Rows from block 7, named by matrix and row number. Rows with one number belong to one channel. Each number is 200 + 20 x the weight over its row's rms, rounded and kept within 0 to 999. All counts start at 0. After the name is the row's rms in percent of the matrix's.
# convs0: expand pointwise conv (model.blocks.7.convs.0.weight, 384x96x1x1), inputs 0-95
# convs1: depthwise 5x5 conv (model.blocks.7.convs.1.weight, 384x1x5x5, trained with AdamW), a 5x5 kernel
# convs2: project pointwise conv (model.blocks.7.convs.2.weight, 96x384x1x1, transposed), outputs 0-95
convs0.11,111,222,199,196,191,211,194,188,219,177,234,225,201,208,204,228,197,189,206,238,216,218,201,197,225,201,178,195,183,212,161,216,180,197,201,200,179,206,199,179,194,178,175,198,186,165,203,238,216,188,178,214,196,195,218,172,216,162,236,207,220,181,225,208,222,209,189,196,237,175,206,205,210,166,201,239,210,262,195,167,238,192,193,212,215,206,184,228,172,183,196,184,213,216,216,173,193
convs0.12,105,229,171,177,219,175,201,190,188,215,237,175,179,187,142,172,170,200,207,219,189,208,237,202,191,231,222,197,210,191,196,177,167,189,207,186,199,189,186,213,195,177,183,162,188,238,184,221,175,242,194,208,196,187,199,174,203,223,198,196,170,196,184,216,209,252,219,198,202,202,193,223,223,211,228,211,199,203,183,205,193,197,188,206,183,196,238,209,176,204,203,179,196,226,191,228,229
convs0.13,097,181,197,208,210,248,217,216,167,171,178,207,209,168,196,216,160,201,175,206,210,202,195,259,170,177,181,213,230,204,201,198,223,217,215,184,215,194,190,218,219,183,178,213,184,194,164,212,184,211,213,202,198,191,228,213,167,178,207,231,165,176,182,219,210,207,210,221,232,198,204,211,203,222,197,177,219,198,219,180,208,228,210,202,215,217,161,216,242,207,211,175,183,214,211,181,190
convs0.14,097,207,160,184,175,219,202,202,201,212,181,210,209,208,189,193,185,155,184,200,228,186,201,204,175,215,206,187,216,196,199,204,247,197,210,211,190,236,177,200,219,205,194,187,215,219,197,186,203,204,192,234,206,177,200,201,194,185,194,199,208,168,146,188,200,182,188,164,252,192,239,199,211,197,213,205,146,192,217,197,220,211,210,213,209,152,177,220,189,222,199,204,193,180,161,164,197
convs0.15,093,215,180,186,178,175,203,182,175,188,221,186,213,226,172,193,203,164,232,154,195,186,183,228,210,226,232,208,207,230,209,224,226,200,225,201,202,215,226,200,158,206,172,176,190,209,176,197,197,221,205,220,187,194,216,264,226,187,200,223,221,184,171,191,210,207,182,163,224,200,231,206,199,203,176,178,209,189,200,194,199,228,204,203,197,185,164,218,198,203,210,176,218,184,200,226,199
convs0.16,098,215,184,215,202,173,210,194,192,223,185,207,205,189,192,202,201,195,171,201,161,180,210,169,202,222,193,199,238,203,248,230,197,217,187,227,183,249,157,174,186,189,198,202,200,206,175,220,203,196,183,254,194,218,191,175,187,224,181,175,217,195,165,213,205,212,194,184,179,175,232,169,215,232,213,186,208,204,187,186,234,224,215,197,178,173,195,206,196,197,171,189,237,192,203,192,205
convs0.17,107,239,219,220,193,176,211,178,231,223,188,187,233,200,223,182,199,227,185,186,202,210,214,186,201,186,225,230,183,202,170,218,222,187,192,215,168,179,190,182,199,210,229,204,208,173,196,196,219,180,165,165,219,212,202,198,194,239,171,199,208,234,238,217,199,224,173,180,235,210,208,198,192,225,156,246,233,195,186,214,193,216,187,215,180,196,193,200,216,212,213,198,210,186,190,172,179
convs0.18,100,197,196,231,170,199,223,185,228,180,164,214,170,196,196,223,200,200,173,220,220,199,173,170,241,215,202,199,188,231,172,202,145,207,179,205,172,200,173,230,209,203,228,205,182,194,187,212,182,193,214,183,210,203,227,205,216,247,198,189,203,190,212,220,184,218,215,186,177,213,207,160,205,222,218,177,178,168,182,196,196,178,220,231,177,200,200,204,195,203,180,201,200,214,175,169,166
convs0.19,096,210,202,204,191,212,185,217,152,205,181,188,208,192,225,213,200,213,179,208,176,185,193,225,217,220,218,222,207,202,166,228,226,175,226,175,185,217,234,235,153,196,177,196,182,227,229,222,194,196,228,202,212,156,184,167,210,179,195,197,194,207,183,194,200,200,212,208,203,206,191,183,203,178,213,142,168,215,166,210,210,233,201,208,213,189,211,193,214,186,192,199,175,242,200,176,191
convs0.20,101,235,236,182,189,180,200,193,183,186,192,222,225,206,226,193,178,179,200,223,155,249,164,199,236,181,224,208,197,176,230,206,199,212,164,195,207,196,207,220,218,212,165,205,224,179,175,183,194,223,190,207,207,208,202,196,215,179,242,191,195,193,192,206,177,162,162,218,182,209,239,170,214,189,191,185,198,200,197,236,170,198,189,220,225,212,202,210,195,191,198,215,196,182,170,208,191
convs0.21,107,208,190,183,165,185,195,221,178,174,217,221,209,187,183,228,213,184,185,180,219,220,238,227,191,219,219,240,236,198,227,195,209,202,205,193,209,196,173,210,161,181,210,208,175,195,159,199,192,209,187,193,216,184,226,182,209,207,173,192,166,202,169,219,178,171,196,198,195,182,176,196,203,196,203,209,222,233,171,178,163,219,234,185,206,181,191,215,207,209,207,242,154,204,205,218,197
convs0.22,097,234,220,191,223,219,179,191,206,197,225,201,188,168,172,190,174,176,193,210,207,228,225,163,198,193,217,215,194,202,210,166,196,237,216,214,213,224,210,146,170,202,205,206,175,209,204,207,226,192,188,209,189,199,213,208,251,209,220,233,191,252,188,218,212,208,180,192,200,205,196,207,193,172,186,207,231,187,202,209,206,203,163,167,186,203,210,180,181,174,175,219,215,228,167,194,193
convs0.23,102,199,212,202,224,209,193,211,199,170,167,220,187,246,208,206,200,199,207,191,175,184,199,185,188,193,201,173,193,184,199,185,217,211,172,210,193,174,214,246,212,190,157,185,232,238,203,218,212,214,178,206,171,221,180,181,176,176,191,199,248,202,193,178,202,200,218,174,235,186,200,212,195,169,194,217,217,212,215,208,205,194,197,210,198,157,198,228,238,193,180,190,244,222,238,196,185
convs0.24,099,195,192,205,180,181,190,209,204,218,213,225,220,198,196,208,189,259,218,181,216,184,202,164,226,209,187,178,170,201,199,189,183,184,193,207,178,154,197,210,225,187,220,200,230,222,207,241,217,192,213,181,180,208,196,218,163,241,193,203,184,205,179,200,191,236,199,191,217,196,185,205,217,176,184,180,218,209,190,166,168,197,214,218,197,198,239,216,181,199,188,220,223,260,216,208,192
convs0.25,099,229,194,219,209,209,191,188,191,195,217,226,230,217,226,179,189,233,194,213,180,168,215,169,201,179,183,184,193,206,201,196,221,253,174,172,219,162,160,196,202,220,177,194,210,186,196,218,188,202,253,223,228,250,177,168,190,166,171,217,200,199,190,216,180,184,224,178,214,237,216,199,209,189,210,211,206,202,206,200,200,197,226,229,200,216,192,204,175,191,222,205,199,202,215,204,214
convs0.26,104,228,192,230,185,183,190,218,221,200,195,210,211,187,216,227,213,212,207,195,222,209,212,199,229,200,176,208,220,222,202,195,214,213,205,200,213,187,193,217,211,206,212,208,249,223,188,215,210,149,209,231,230,237,179,215,229,223,197,204,234,247,187,167,209,212,206,204,215,212,197,185,221,192,165,191,198,204,176,143,208,211,230,211,207,183,222,216,191,230,204,184,164,219,210,180,226
convs0.27,097,204,228,224,181,184,156,229,206,193,188,245,193,212,188,192,181,227,182,205,191,193,197,237,192,201,198,195,198,188,214,179,213,170,193,187,146,199,235,209,168,208,216,180,187,204,208,218,207,231,198,194,189,218,160,228,198,205,198,182,224,218,224,196,236,160,174,202,190,198,202,196,196,195,208,220,188,180,176,206,217,179,222,203,215,224,151,178,224,182,200,178,217,201,237,201,215
convs0.28,106,212,218,198,214,206,220,182,195,213,182,228,185,208,193,226,208,192,225,197,200,178,170,193,167,215,205,194,171,200,196,172,196,210,175,203,199,170,206,158,198,258,202,205,184,218,169,175,210,190,212,198,223,207,213,210,211,148,175,224,193,190,219,192,201,205,213,219,160,225,202,220,202,188,211,217,229,209,173,232,197,173,220,200,173,179,215,220,175,173,190,211,212,203,157,196,239
convs0.29,103,197,233,192,192,177,211,211,165,169,163,206,212,178,195,188,192,209,188,198,183,171,227,176,201,199,216,196,214,177,187,199,229,245,230,191,175,210,257,177,180,201,191,174,202,184,217,216,182,202,220,199,211,213,199,185,221,211,173,199,180,234,207,181,224,212,218,198,190,219,196,201,185,213,209,199,214,192,159,221,209,220,166,175,185,175,247,193,158,203,218,177,217,189,197,202,217
convs0.30,102,206,184,190,188,201,196,164,221,215,204,163,196,191,194,207,193,236,229,218,179,189,228,211,231,173,221,218,185,203,161,186,176,187,191,193,238,223,181,185,188,217,211,216,210,219,158,207,168,179,225,201,245,195,191,232,228,187,211,193,209,206,171,217,193,222,197,195,178,184,260,217,191,232,217,201,179,192,165,190,193,197,181,219,187,214,192,200,213,182,200,207,196,224,186,216,173
convs0.31,094,226,189,212,231,179,192,179,219,232,183,198,198,213,229,190,200,241,205,199,228,178,238,227,184,210,213,166,201,179,206,232,190,210,203,180,208,165,212,189,217,203,154,200,190,202,153,238,221,162,210,198,213,193,214,219,217,193,202,202,174,213,177,164,220,166,202,198,177,166,203,186,193,196,206,202,192,213,211,190,199,210,162,219,187,209,186,189,161,206,206,175,228,208,180,213,209
convs0.32,097,237,230,189,197,219,197,196,197,195,203,251,188,206,210,210,213,221,205,189,235,188,190,177,203,209,165,224,175,231,182,189,195,221,190,188,197,193,212,160,203,221,179,190,201,215,221,217,148,216,206,181,166,201,197,168,198,221,207,205,173,220,186,207,221,187,197,181,210,234,186,184,212,207,189,163,181,193,176,162,188,236,186,175,207,199,200,188,229,182,177,194,185,185,243,219,196
convs0.33,104,170,193,195,167,179,200,211,193,201,192,191,167,192,208,179,184,169,202,246,170,209,191,200,183,172,215,200,219,218,187,208,215,238,204,232,228,225,194,186,199,231,226,214,212,242,191,205,183,213,189,218,225,210,253,192,197,190,207,221,223,211,207,173,236,209,205,189,164,218,208,198,198,203,198,185,197,168,225,226,218,217,210,189,213,192,206,182,189,215,224,190,166,211,245,212,229
convs0.34,101,225,221,223,192,184,194,193,192,229,218,202,191,222,178,171,173,201,196,175,212,228,223,200,192,208,171,179,188,167,218,179,180,232,230,204,199,172,244,169,214,185,176,207,206,205,183,254,193,181,204,190,217,174,194,213,236,199,188,201,205,186,174,169,182,219,217,208,182,204,225,203,163,148,167,178,183,188,191,195,205,212,172,185,221,191,193,180,204,197,204,186,212,218,209,175,198
convs0.35,096,208,201,173,190,162,187,190,196,196,199,206,226,172,184,232,183,186,153,222,206,201,228,197,232,209,207,208,175,205,221,200,226,229,197,195,192,199,206,227,193,168,196,163,168,168,209,203,186,224,145,213,208,195,184,205,237,184,227,195,203,204,211,222,218,216,208,220,193,217,237,209,215,168,172,180,217,210,231,196,179,195,214,222,189,184,213,196,176,203,201,247,189,199,167,198,193
convs0.36,092,203,203,226,195,180,201,183,223,152,215,221,194,174,231,230,207,202,207,213,180,189,190,168,187,195,187,187,182,183,212,230,225,176,216,224,199,195,196,207,183,207,184,224,214,214,158,182,180,231,204,209,225,176,197,215,191,178,225,201,196,190,215,201,217,227,217,218,152,194,250,241,192,173,224,205,192,214,188,217,189,184,208,193,241,196,170,159,211,191,182,180,205,185,209,192,217
convs0.37,097,190,189,214,193,218,205,175,165,184,182,194,170,157,194,187,212,186,175,202,202,186,198,200,169,218,217,198,210,201,212,205,195,226,193,199,157,209,206,200,221,239,243,195,177,179,180,253,191,221,187,190,229,209,215,166,186,211,184,210,213,251,203,181,167,202,198,228,177,184,190,196,197,179,209,234,186,179,185,203,219,147,180,197,186,211,181,180,193,202,202,200,227,188,202,184,208
convs0.38,100,227,180,201,176,194,223,184,219,202,208,216,204,201,200,211,195,247,233,224,203,217,190,215,210,214,210,226,197,212,187,234,183,192,205,170,171,206,207,187,184,207,187,215,203,166,170,181,229,163,204,204,208,175,236,198,205,186,230,187,206,188,218,225,206,190,174,233,212,222,151,197,192,220,198,229,193,209,189,154,188,201,149,227,217,181,198,231,218,211,195,198,202,196,227,169,207
convs0.39,095,162,209,213,165,217,196,207,214,158,230,186,189,195,200,187,205,179,259,194,210,247,242,200,184,201,214,230,177,191,208,188,180,216,193,169,204,219,212,179,184,202,193,196,236,238,212,184,209,162,234,180,211,207,187,213,195,188,229,170,207,235,198,197,205,186,224,201,218,178,187,176,197,206,199,207,185,203,173,202,215,171,219,200,196,200,217,203,225,205,204,192,177,217,192,196,157
convs0.40,100,173,163,175,190,171,175,203,203,204,195,217,193,170,195,208,201,183,196,221,236,221,223,187,171,215,196,197,186,202,177,235,208,219,202,219,221,225,205,174,191,199,206,199,201,204,209,193,227,217,236,167,213,180,215,166,198,211,187,181,198,193,213,213,186,205,199,221,230,211,210,211,216,219,228,207,201,260,162,188,178,179,222,182,186,210,225,244,204,175,187,186,148,204,208,194,220
convs0.41,098,216,179,232,188,222,263,194,200,217,176,192,196,200,209,197,166,220,196,200,195,227,197,205,191,219,220,201,175,200,169,195,220,193,201,181,199,220,210,223,236,198,204,214,182,187,245,239,206,210,197,199,218,244,202,155,200,221,185,170,184,205,176,219,189,193,204,167,192,180,175,204,186,202,184,185,183,194,228,227,177,217,212,156,182,187,181,207,186,211,205,226,236,204,217,217,198
convs1.11,100,188,178,217,212,185,158,209,228,211,164,191,218,192,178,183,219,228,178,183,196,209,216,175,182,216
convs1.12,098,199,197,200,216,206,202,211,201,216,224,245,229,205,218,239,205,205,203,223,246,202,211,224,212,220
convs1.13,112,179,168,172,182,178,216,205,204,220,217,220,211,207,228,216,217,214,206,189,170,175,170,175,185,181
convs1.14,098,209,217,215,178,162,211,226,230,192,177,222,232,203,235,200,196,183,185,212,216,184,183,181,176,207
convs1.15,096,230,226,230,233,235,194,195,187,201,197,166,184,181,188,176,187,196,167,185,181,192,203,184,190,189
convs1.16,097,202,216,212,208,178,163,229,220,174,177,198,222,178,172,176,219,224,181,192,215,214,205,174,187,213
convs1.17,096,163,180,187,195,229,182,183,169,169,193,183,178,182,183,183,189,174,187,181,181,209,179,193,180,181
convs1.18,095,190,171,183,184,215,189,194,189,188,217,203,233,209,208,231,209,218,229,226,229,183,159,189,180,188
convs1.19,099,178,185,182,181,189,187,182,173,172,172,199,199,192,202,196,229,225,245,225,223,222,184,200,211,207
convs1.20,096,190,220,201,190,196,172,199,176,157,189,190,203,172,174,210,182,207,206,203,238,219,213,236,213,221
convs1.21,095,224,233,226,210,213,240,222,212,201,238,185,177,170,169,202,195,196,186,197,191,219,211,207,206,218
convs1.22,100,210,218,225,218,224,202,187,195,193,202,202,183,183,176,183,203,210,220,214,219,223,237,248,220,229
convs1.23,098,208,197,163,190,194,208,222,164,208,216,207,219,172,180,210,195,229,184,171,218,187,231,205,176,224
convs1.24,109,206,173,180,194,213,211,193,177,182,192,182,224,216,197,167,167,198,221,219,178,164,176,183,191,173
convs1.25,113,180,179,184,216,168,182,192,217,213,180,170,210,218,204,165,184,212,208,197,168,173,187,179,174,182
convs1.26,092,185,193,188,189,211,177,174,176,172,209,184,182,177,164,226,221,228,231,215,217,218,219,215,202,206
convs1.27,103,214,216,227,207,205,173,190,204,175,180,176,177,206,177,170,171,189,193,187,171,174,166,193,188,184
convs1.28,096,218,208,179,191,205,199,171,163,158,176,189,192,185,190,211,189,216,237,227,190,186,173,208,214,190
convs1.29,097,196,203,212,185,172,224,220,232,232,222,182,180,171,193,217,200,172,162,181,215,220,209,193,200,211
convs1.30,097,191,203,178,184,185,220,225,156,211,215,219,204,170,219,217,219,222,171,187,202,198,220,170,186,217
convs1.31,095,189,176,185,181,172,185,188,186,179,174,189,188,196,186,180,185,188,173,185,167,191,187,180,170,162
convs1.32,102,168,206,210,176,187,178,227,191,176,219,216,216,160,197,219,220,192,180,226,192,188,171,214,206,175
convs1.33,097,198,201,181,176,164,180,198,178,187,174,166,185,182,182,169,177,191,181,191,180,174,198,187,188,177
convs1.34,119,187,190,175,171,160,209,199,195,191,203,205,209,217,224,219,205,198,208,200,197,191,177,174,163,152
convs1.35,095,181,194,175,172,168,181,195,180,187,184,162,185,170,179,181,175,191,192,192,183,183,188,182,179,180
convs1.36,094,205,210,178,188,180,213,212,185,183,196,216,235,192,164,180,221,224,185,163,181,222,200,177,175,191
convs1.37,098,205,218,233,229,220,221,226,241,220,214,217,212,195,210,239,200,210,189,200,228,206,225,197,190,206
convs1.38,105,166,179,173,187,194,175,226,223,177,184,168,212,214,199,163,182,186,201,214,172,186,186,185,193,196
convs1.39,097,178,178,176,181,166,178,197,190,192,191,165,184,186,182,180,181,189,177,186,188,179,183,183,184,165
convs1.40,098,201,210,206,206,193,206,231,232,225,197,177,187,186,183,167,177,175,170,183,173,194,186,177,180,175
convs1.41,104,233,218,231,207,224,228,197,222,218,228,246,206,202,216,238,212,200,205,204,218,207,196,193,188,194
convs2.11,118,217,199,217,164,203,178,217,160,168,182,213,209,206,182,202,212,194,150,187,206,232,195,216,225,195,209,205,180,205,209,200,170,182,223,198,213,218,199,217,211,175,187,184,191,246,187,164,211,198,196,227,217,207,221,223,160,171,173,178,221,226,198,224,215,194,211,200,185,227,168,200,178,156,206,189,182,196,195,172,192,197,241,243,213,205,197,184,210,180,201,196,184,207,184,200,222
convs2.12,105,187,179,212,237,197,201,209,213,205,233,198,237,197,235,198,179,177,226,221,173,175,190,187,222,213,216,219,229,196,182,169,185,227,207,196,182,192,232,201,199,199,221,229,199,227,191,196,202,169,160,217,208,202,216,168,173,204,179,196,199,181,209,196,212,199,181,187,168,200,216,213,209,218,210,209,210,174,193,219,193,225,179,188,169,182,156,153,217,194,202,178,213,164,173,168,198
convs2.13,099,194,194,195,190,204,199,196,197,231,191,173,188,169,201,182,222,171,201,246,191,222,203,240,231,227,188,182,190,207,199,184,225,191,217,195,234,195,219,174,206,182,195,203,194,204,216,187,212,221,171,190,187,200,197,228,232,186,217,201,199,221,182,178,144,200,193,211,218,163,228,155,221,194,182,196,172,219,235,188,196,169,186,214,186,209,221,215,213,192,202,167,200,232,173,179,176
convs2.14,089,185,232,212,209,186,250,207,159,240,221,174,204,189,195,208,229,231,204,163,208,216,233,208,193,171,175,218,178,205,239,218,200,218,187,215,206,219,198,170,198,218,196,217,185,162,174,168,207,208,199,195,206,196,208,203,170,202,207,206,201,210,225,215,214,173,232,187,212,194,166,202,194,221,176,171,185,202,218,190,198,200,221,211,210,203,198,153,172,197,215,173,173,181,213,201,222
convs2.15,098,178,184,199,197,227,220,172,162,182,169,181,202,198,214,173,174,204,181,230,177,224,214,178,174,183,191,226,201,195,166,171,205,203,171,207,203,219,197,181,238,200,198,197,207,160,214,204,183,214,202,166,179,230,167,208,172,192,196,189,191,207,169,225,210,167,221,222,176,187,199,190,229,193,194,212,199,205,178,196,206,198,181,193,204,190,201,191,229,158,146,215,186,203,175,222,212
convs2.16,096,207,193,205,206,212,213,228,185,195,160,177,197,194,193,207,194,244,190,194,218,180,201,205,231,217,179,227,184,230,227,210,199,197,211,235,195,247,182,222,210,189,211,228,180,212,182,166,225,182,196,228,217,173,166,190,205,171,202,204,187,217,224,217,182,179,164,161,172,181,174,199,197,212,190,225,193,207,190,165,200,191,190,262,209,210,188,205,206,178,198,202,195,185,211,193,225
convs2.17,103,199,216,190,192,175,199,211,250,171,198,210,217,191,173,218,210,173,181,175,212,202,221,201,209,176,162,154,224,209,217,185,201,222,212,219,218,184,193,231,212,191,202,224,193,204,174,212,237,198,178,202,182,184,215,177,195,213,191,192,169,202,165,197,188,162,190,254,211,191,211,178,210,197,237,223,183,219,225,202,206,201,191,202,195,223,209,186,174,147,212,212,213,180,201,192,181
convs2.18,106,173,232,210,162,222,259,199,182,191,177,204,201,194,195,185,202,220,200,195,207,174,189,153,208,202,232,229,199,202,194,200,193,233,174,169,220,202,198,208,182,209,214,207,193,207,191,231,203,222,174,194,188,213,189,210,172,210,174,190,228,203,196,193,197,179,194,189,176,177,195,187,219,163,169,214,213,189,219,197,184,165,175,204,180,177,208,233,179,199,164,232,175,195,241,197,214
convs2.19,092,220,199,208,224,203,216,185,180,215,239,191,171,224,215,179,187,198,207,194,197,193,183,186,211,218,227,245,209,193,175,198,137,209,220,215,196,201,209,238,210,187,200,190,194,211,189,196,189,208,182,181,207,180,202,214,187,179,209,170,228,220,163,165,204,201,181,169,228,208,181,196,163,172,212,159,180,190,216,216,216,211,185,205,216,211,219,229,189,210,183,192,201,223,202,165,245
convs2.20,094,169,162,184,200,188,193,198,200,210,158,195,211,197,219,207,173,204,193,208,190,203,174,198,205,175,211,201,209,209,197,192,214,162,180,216,218,196,233,191,196,217,216,209,234,215,184,222,232,189,176,210,180,187,210,200,147,200,173,220,222,213,211,212,208,162,183,171,185,213,187,175,159,238,234,246,205,192,203,196,192,172,184,193,233,177,177,193,189,171,221,176,214,190,206,210,177
convs2.21,097,220,211,187,176,180,169,213,243,169,216,188,210,198,183,172,175,226,189,205,213,221,190,165,223,197,197,208,220,219,212,235,173,189,187,199,211,168,194,160,209,175,187,167,203,229,187,201,209,190,223,184,197,214,196,183,145,219,175,183,187,215,230,219,192,246,209,207,221,165,180,210,227,210,205,173,211,191,182,213,196,170,185,218,216,207,180,211,192,178,187,212,200,189,185,200,176
convs2.22,094,181,178,197,219,230,181,203,174,173,222,160,158,193,203,228,209,184,178,171,192,171,212,198,152,188,190,192,212,222,217,182,206,177,178,184,189,197,200,182,226,213,217,228,200,210,187,190,217,212,183,190,229,199,182,212,226,228,187,198,208,187,185,172,216,163,202,180,205,199,231,210,194,188,227,189,212,179,209,233,240,221,183,206,227,213,215,200,221,154,192,194,211,216,211,169,170
convs2.23,094,156,212,197,183,197,196,226,175,183,204,208,177,222,163,214,211,196,176,194,169,213,210,225,177,174,180,181,188,159,182,180,229,204,221,187,193,211,227,220,227,220,176,200,190,211,211,190,211,227,201,175,183,213,189,176,186,190,223,224,217,191,213,222,156,185,214,195,208,182,188,220,211,201,193,196,229,240,228,217,197,230,211,223,212,187,179,171,196,233,175,243,218,201,201,188,221
convs2.24,100,192,191,212,228,197,192,211,200,212,185,189,210,198,173,224,185,207,234,209,199,181,198,211,186,173,161,222,178,173,206,210,204,200,226,193,217,165,205,215,190,209,198,183,248,206,194,200,160,216,216,222,245,188,163,189,184,252,188,170,210,208,173,183,163,172,160,212,201,193,189,190,205,217,173,191,194,195,200,200,192,210,172,213,185,235,186,180,237,187,209,207,205,218,195,189,163
convs2.25,096,186,177,168,213,179,201,231,211,194,186,190,176,181,234,202,195,184,178,231,169,211,208,197,181,171,191,192,207,192,177,207,225,214,238,178,215,208,172,217,214,193,229,200,227,219,169,216,202,200,227,229,189,202,197,200,221,229,184,211,241,208,194,179,201,220,220,182,233,230,195,223,210,220,221,192,199,227,195,193,149,208,230,187,165,183,192,183,226,165,203,202,202,190,161,194,208
convs2.26,103,183,216,194,175,201,174,232,236,199,215,191,234,238,195,191,205,199,222,212,182,176,193,213,198,195,211,216,193,201,251,176,220,229,230,212,184,188,188,195,226,209,208,221,210,214,226,197,168,187,191,196,222,206,153,225,191,203,178,187,184,194,228,229,181,174,229,229,198,205,194,233,211,173,215,205,201,194,218,192,216,200,237,201,220,215,207,198,217,235,169,188,179,168,167,217,212
convs2.27,098,192,164,226,180,175,201,193,222,177,179,183,200,185,224,186,197,221,206,161,202,236,218,215,205,184,209,209,190,217,227,215,196,213,225,222,180,178,192,206,194,194,194,222,179,223,187,170,243,218,187,205,209,213,194,162,215,179,179,206,181,207,186,233,195,214,233,227,191,219,210,191,173,183,186,187,236,203,197,218,195,256,212,194,191,200,202,198,199,223,224,248,205,232,236,202,183
convs2.28,100,191,185,181,187,157,216,195,197,253,188,211,193,190,199,218,177,171,173,184,174,196,221,192,246,215,214,179,209,188,212,187,207,218,210,164,183,200,221,226,185,199,204,226,184,208,207,182,213,196,206,200,186,189,194,191,217,220,205,216,193,196,240,211,207,211,219,175,196,192,151,215,191,211,169,251,178,204,192,185,196,178,179,233,169,219,188,201,201,153,161,186,212,195,186,199,178
convs2.29,098,190,198,167,236,234,208,206,208,198,202,175,209,211,216,190,175,172,196,228,182,190,201,190,169,167,220,210,197,167,189,179,201,212,213,213,152,214,212,181,211,229,182,199,189,174,212,226,171,182,215,215,191,225,225,192,178,189,194,195,177,192,213,202,183,231,213,227,239,184,191,203,193,190,240,192,193,170,202,179,272,205,213,186,198,176,188,207,180,204,230,193,214,180,202,198,195
convs2.30,093,174,183,233,211,181,194,230,176,175,205,169,219,178,204,206,220,205,228,193,182,196,202,191,196,190,227,215,192,156,192,205,205,230,201,195,207,212,210,223,216,223,188,171,182,201,198,193,201,226,214,201,205,254,162,215,188,152,228,182,192,226,185,196,215,183,240,179,209,166,214,197,247,204,197,178,235,203,208,225,190,210,200,223,210,232,215,212,200,205,180,211,217,180,224,214,188
convs2.31,097,215,201,200,211,186,153,179,195,180,226,205,189,216,194,225,206,187,175,209,191,181,185,189,182,174,225,199,199,237,218,184,195,201,166,192,216,198,168,184,187,200,188,189,203,193,237,174,203,217,190,176,195,180,212,183,172,225,217,190,197,170,218,210,220,197,180,199,160,210,200,183,179,186,208,176,143,209,169,221,174,161,196,197,186,159,216,239,195,211,218,173,213,182,225,177,198
convs2.32,094,197,205,204,193,206,209,219,231,199,176,201,162,190,183,181,225,232,201,192,174,216,213,197,209,167,202,240,191,181,162,156,191,198,244,203,211,192,206,202,178,180,210,197,231,194,184,229,186,206,198,232,191,186,228,149,218,230,223,179,209,224,194,219,157,166,184,211,226,199,227,186,211,206,200,204,163,216,197,216,203,209,197,188,176,188,195,205,213,161,194,202,177,195,197,229,210
convs2.33,105,193,194,188,166,234,189,211,169,187,181,228,200,209,224,178,193,216,204,207,241,192,211,191,170,209,211,187,204,179,210,212,168,226,183,202,195,232,204,161,194,172,180,189,228,187,205,207,190,183,217,217,214,213,203,164,207,196,211,207,167,212,179,173,196,194,172,186,210,191,204,265,187,180,191,167,200,203,186,188,215,223,179,202,217,179,159,184,175,200,200,187,187,228,168,178,229
convs2.34,096,215,207,184,170,141,180,178,192,215,222,186,219,210,174,198,213,221,193,167,187,213,202,162,202,227,209,176,202,205,194,186,192,202,175,218,242,169,185,201,197,254,199,238,198,192,217,202,194,178,176,208,182,223,202,228,174,205,217,207,174,216,188,194,186,198,205,219,211,218,220,168,197,172,167,188,220,216,209,175,232,167,210,192,206,212,188,185,198,183,191,242,202,206,182,209,177
convs2.35,092,166,165,230,169,190,223,237,172,199,178,227,221,168,179,169,175,169,209,203,204,229,205,221,202,206,195,179,203,176,185,186,191,232,191,185,206,227,198,190,189,180,150,211,214,204,200,173,163,177,212,182,218,212,196,219,209,206,193,193,208,191,188,216,169,232,197,197,234,193,218,173,225,194,191,173,205,201,166,207,209,206,197,205,188,219,241,186,201,187,220,186,205,174,175,195,227
convs2.36,116,180,216,213,200,232,186,206,177,249,215,174,152,224,223,242,212,211,215,222,191,213,144,209,213,199,223,191,189,179,210,183,237,201,216,227,238,203,189,204,219,195,209,203,214,175,190,209,185,188,191,215,206,197,217,184,205,204,200,224,215,233,227,193,216,174,194,221,207,199,200,199,226,248,196,192,228,176,173,183,198,223,196,206,205,228,203,199,222,231,197,201,208,215,180,234,182
convs2.37,098,208,224,170,170,235,254,228,230,181,170,208,194,189,236,208,207,192,241,178,185,190,203,191,192,196,228,181,178,169,218,214,192,195,201,197,184,200,210,208,212,188,189,198,182,214,196,169,191,208,204,194,138,176,168,190,212,176,178,204,208,192,181,196,199,190,165,184,194,225,192,204,187,195,199,189,200,210,179,211,227,216,199,181,162,216,208,195,235,166,207,233,199,215,196,229,219
convs2.38,108,233,181,172,192,164,180,216,207,184,210,215,186,155,219,232,194,202,191,216,200,206,179,196,203,213,235,206,190,193,180,175,224,213,204,172,183,183,179,178,189,161,215,181,172,228,203,156,226,195,199,212,207,208,201,205,235,179,220,193,223,213,200,212,245,221,187,199,171,226,187,200,167,188,177,177,208,205,204,186,177,194,192,184,194,198,212,178,212,165,185,152,221,194,202,226,211
convs2.39,097,182,198,209,234,181,223,223,177,184,219,213,188,208,211,205,202,261,220,194,214,187,258,177,170,199,175,179,209,202,182,237,181,256,212,188,173,192,214,184,229,207,200,234,196,208,203,197,215,216,174,207,184,201,202,190,223,201,210,193,215,158,218,198,197,167,217,216,197,188,214,222,206,206,216,202,195,196,224,191,222,214,202,196,206,204,171,219,196,219,178,180,222,239,180,170,201
convs2.40,099,228,265,184,227,177,170,211,198,221,244,213,178,188,182,206,195,217,209,178,224,177,200,171,215,187,228,212,197,174,228,183,202,182,210,198,169,177,194,170,188,148,169,216,161,226,175,204,169,208,183,186,194,184,224,183,196,220,205,221,204,212,191,177,189,208,200,211,226,173,191,205,204,213,170,195,211,212,213,203,183,202,223,189,190,191,222,218,200,212,203,228,216,221,202,202,223
convs2.41,088,193,205,191,174,186,171,185,209,169,172,204,222,209,173,180,204,216,202,187,218,202,225,167,221,222,183,213,196,190,194,260,205,192,194,224,227,212,162,188,205,183,210,230,201,215,167,173,174,192,192,194,199,204,217,210,173,206,222,232,170,163,216,196,192,198,191,206,174,182,203,182,247,197,182,193,194,189,203,206,187,218,205,209,201,221,233,218,205,198,214,205,218,225,164,239,243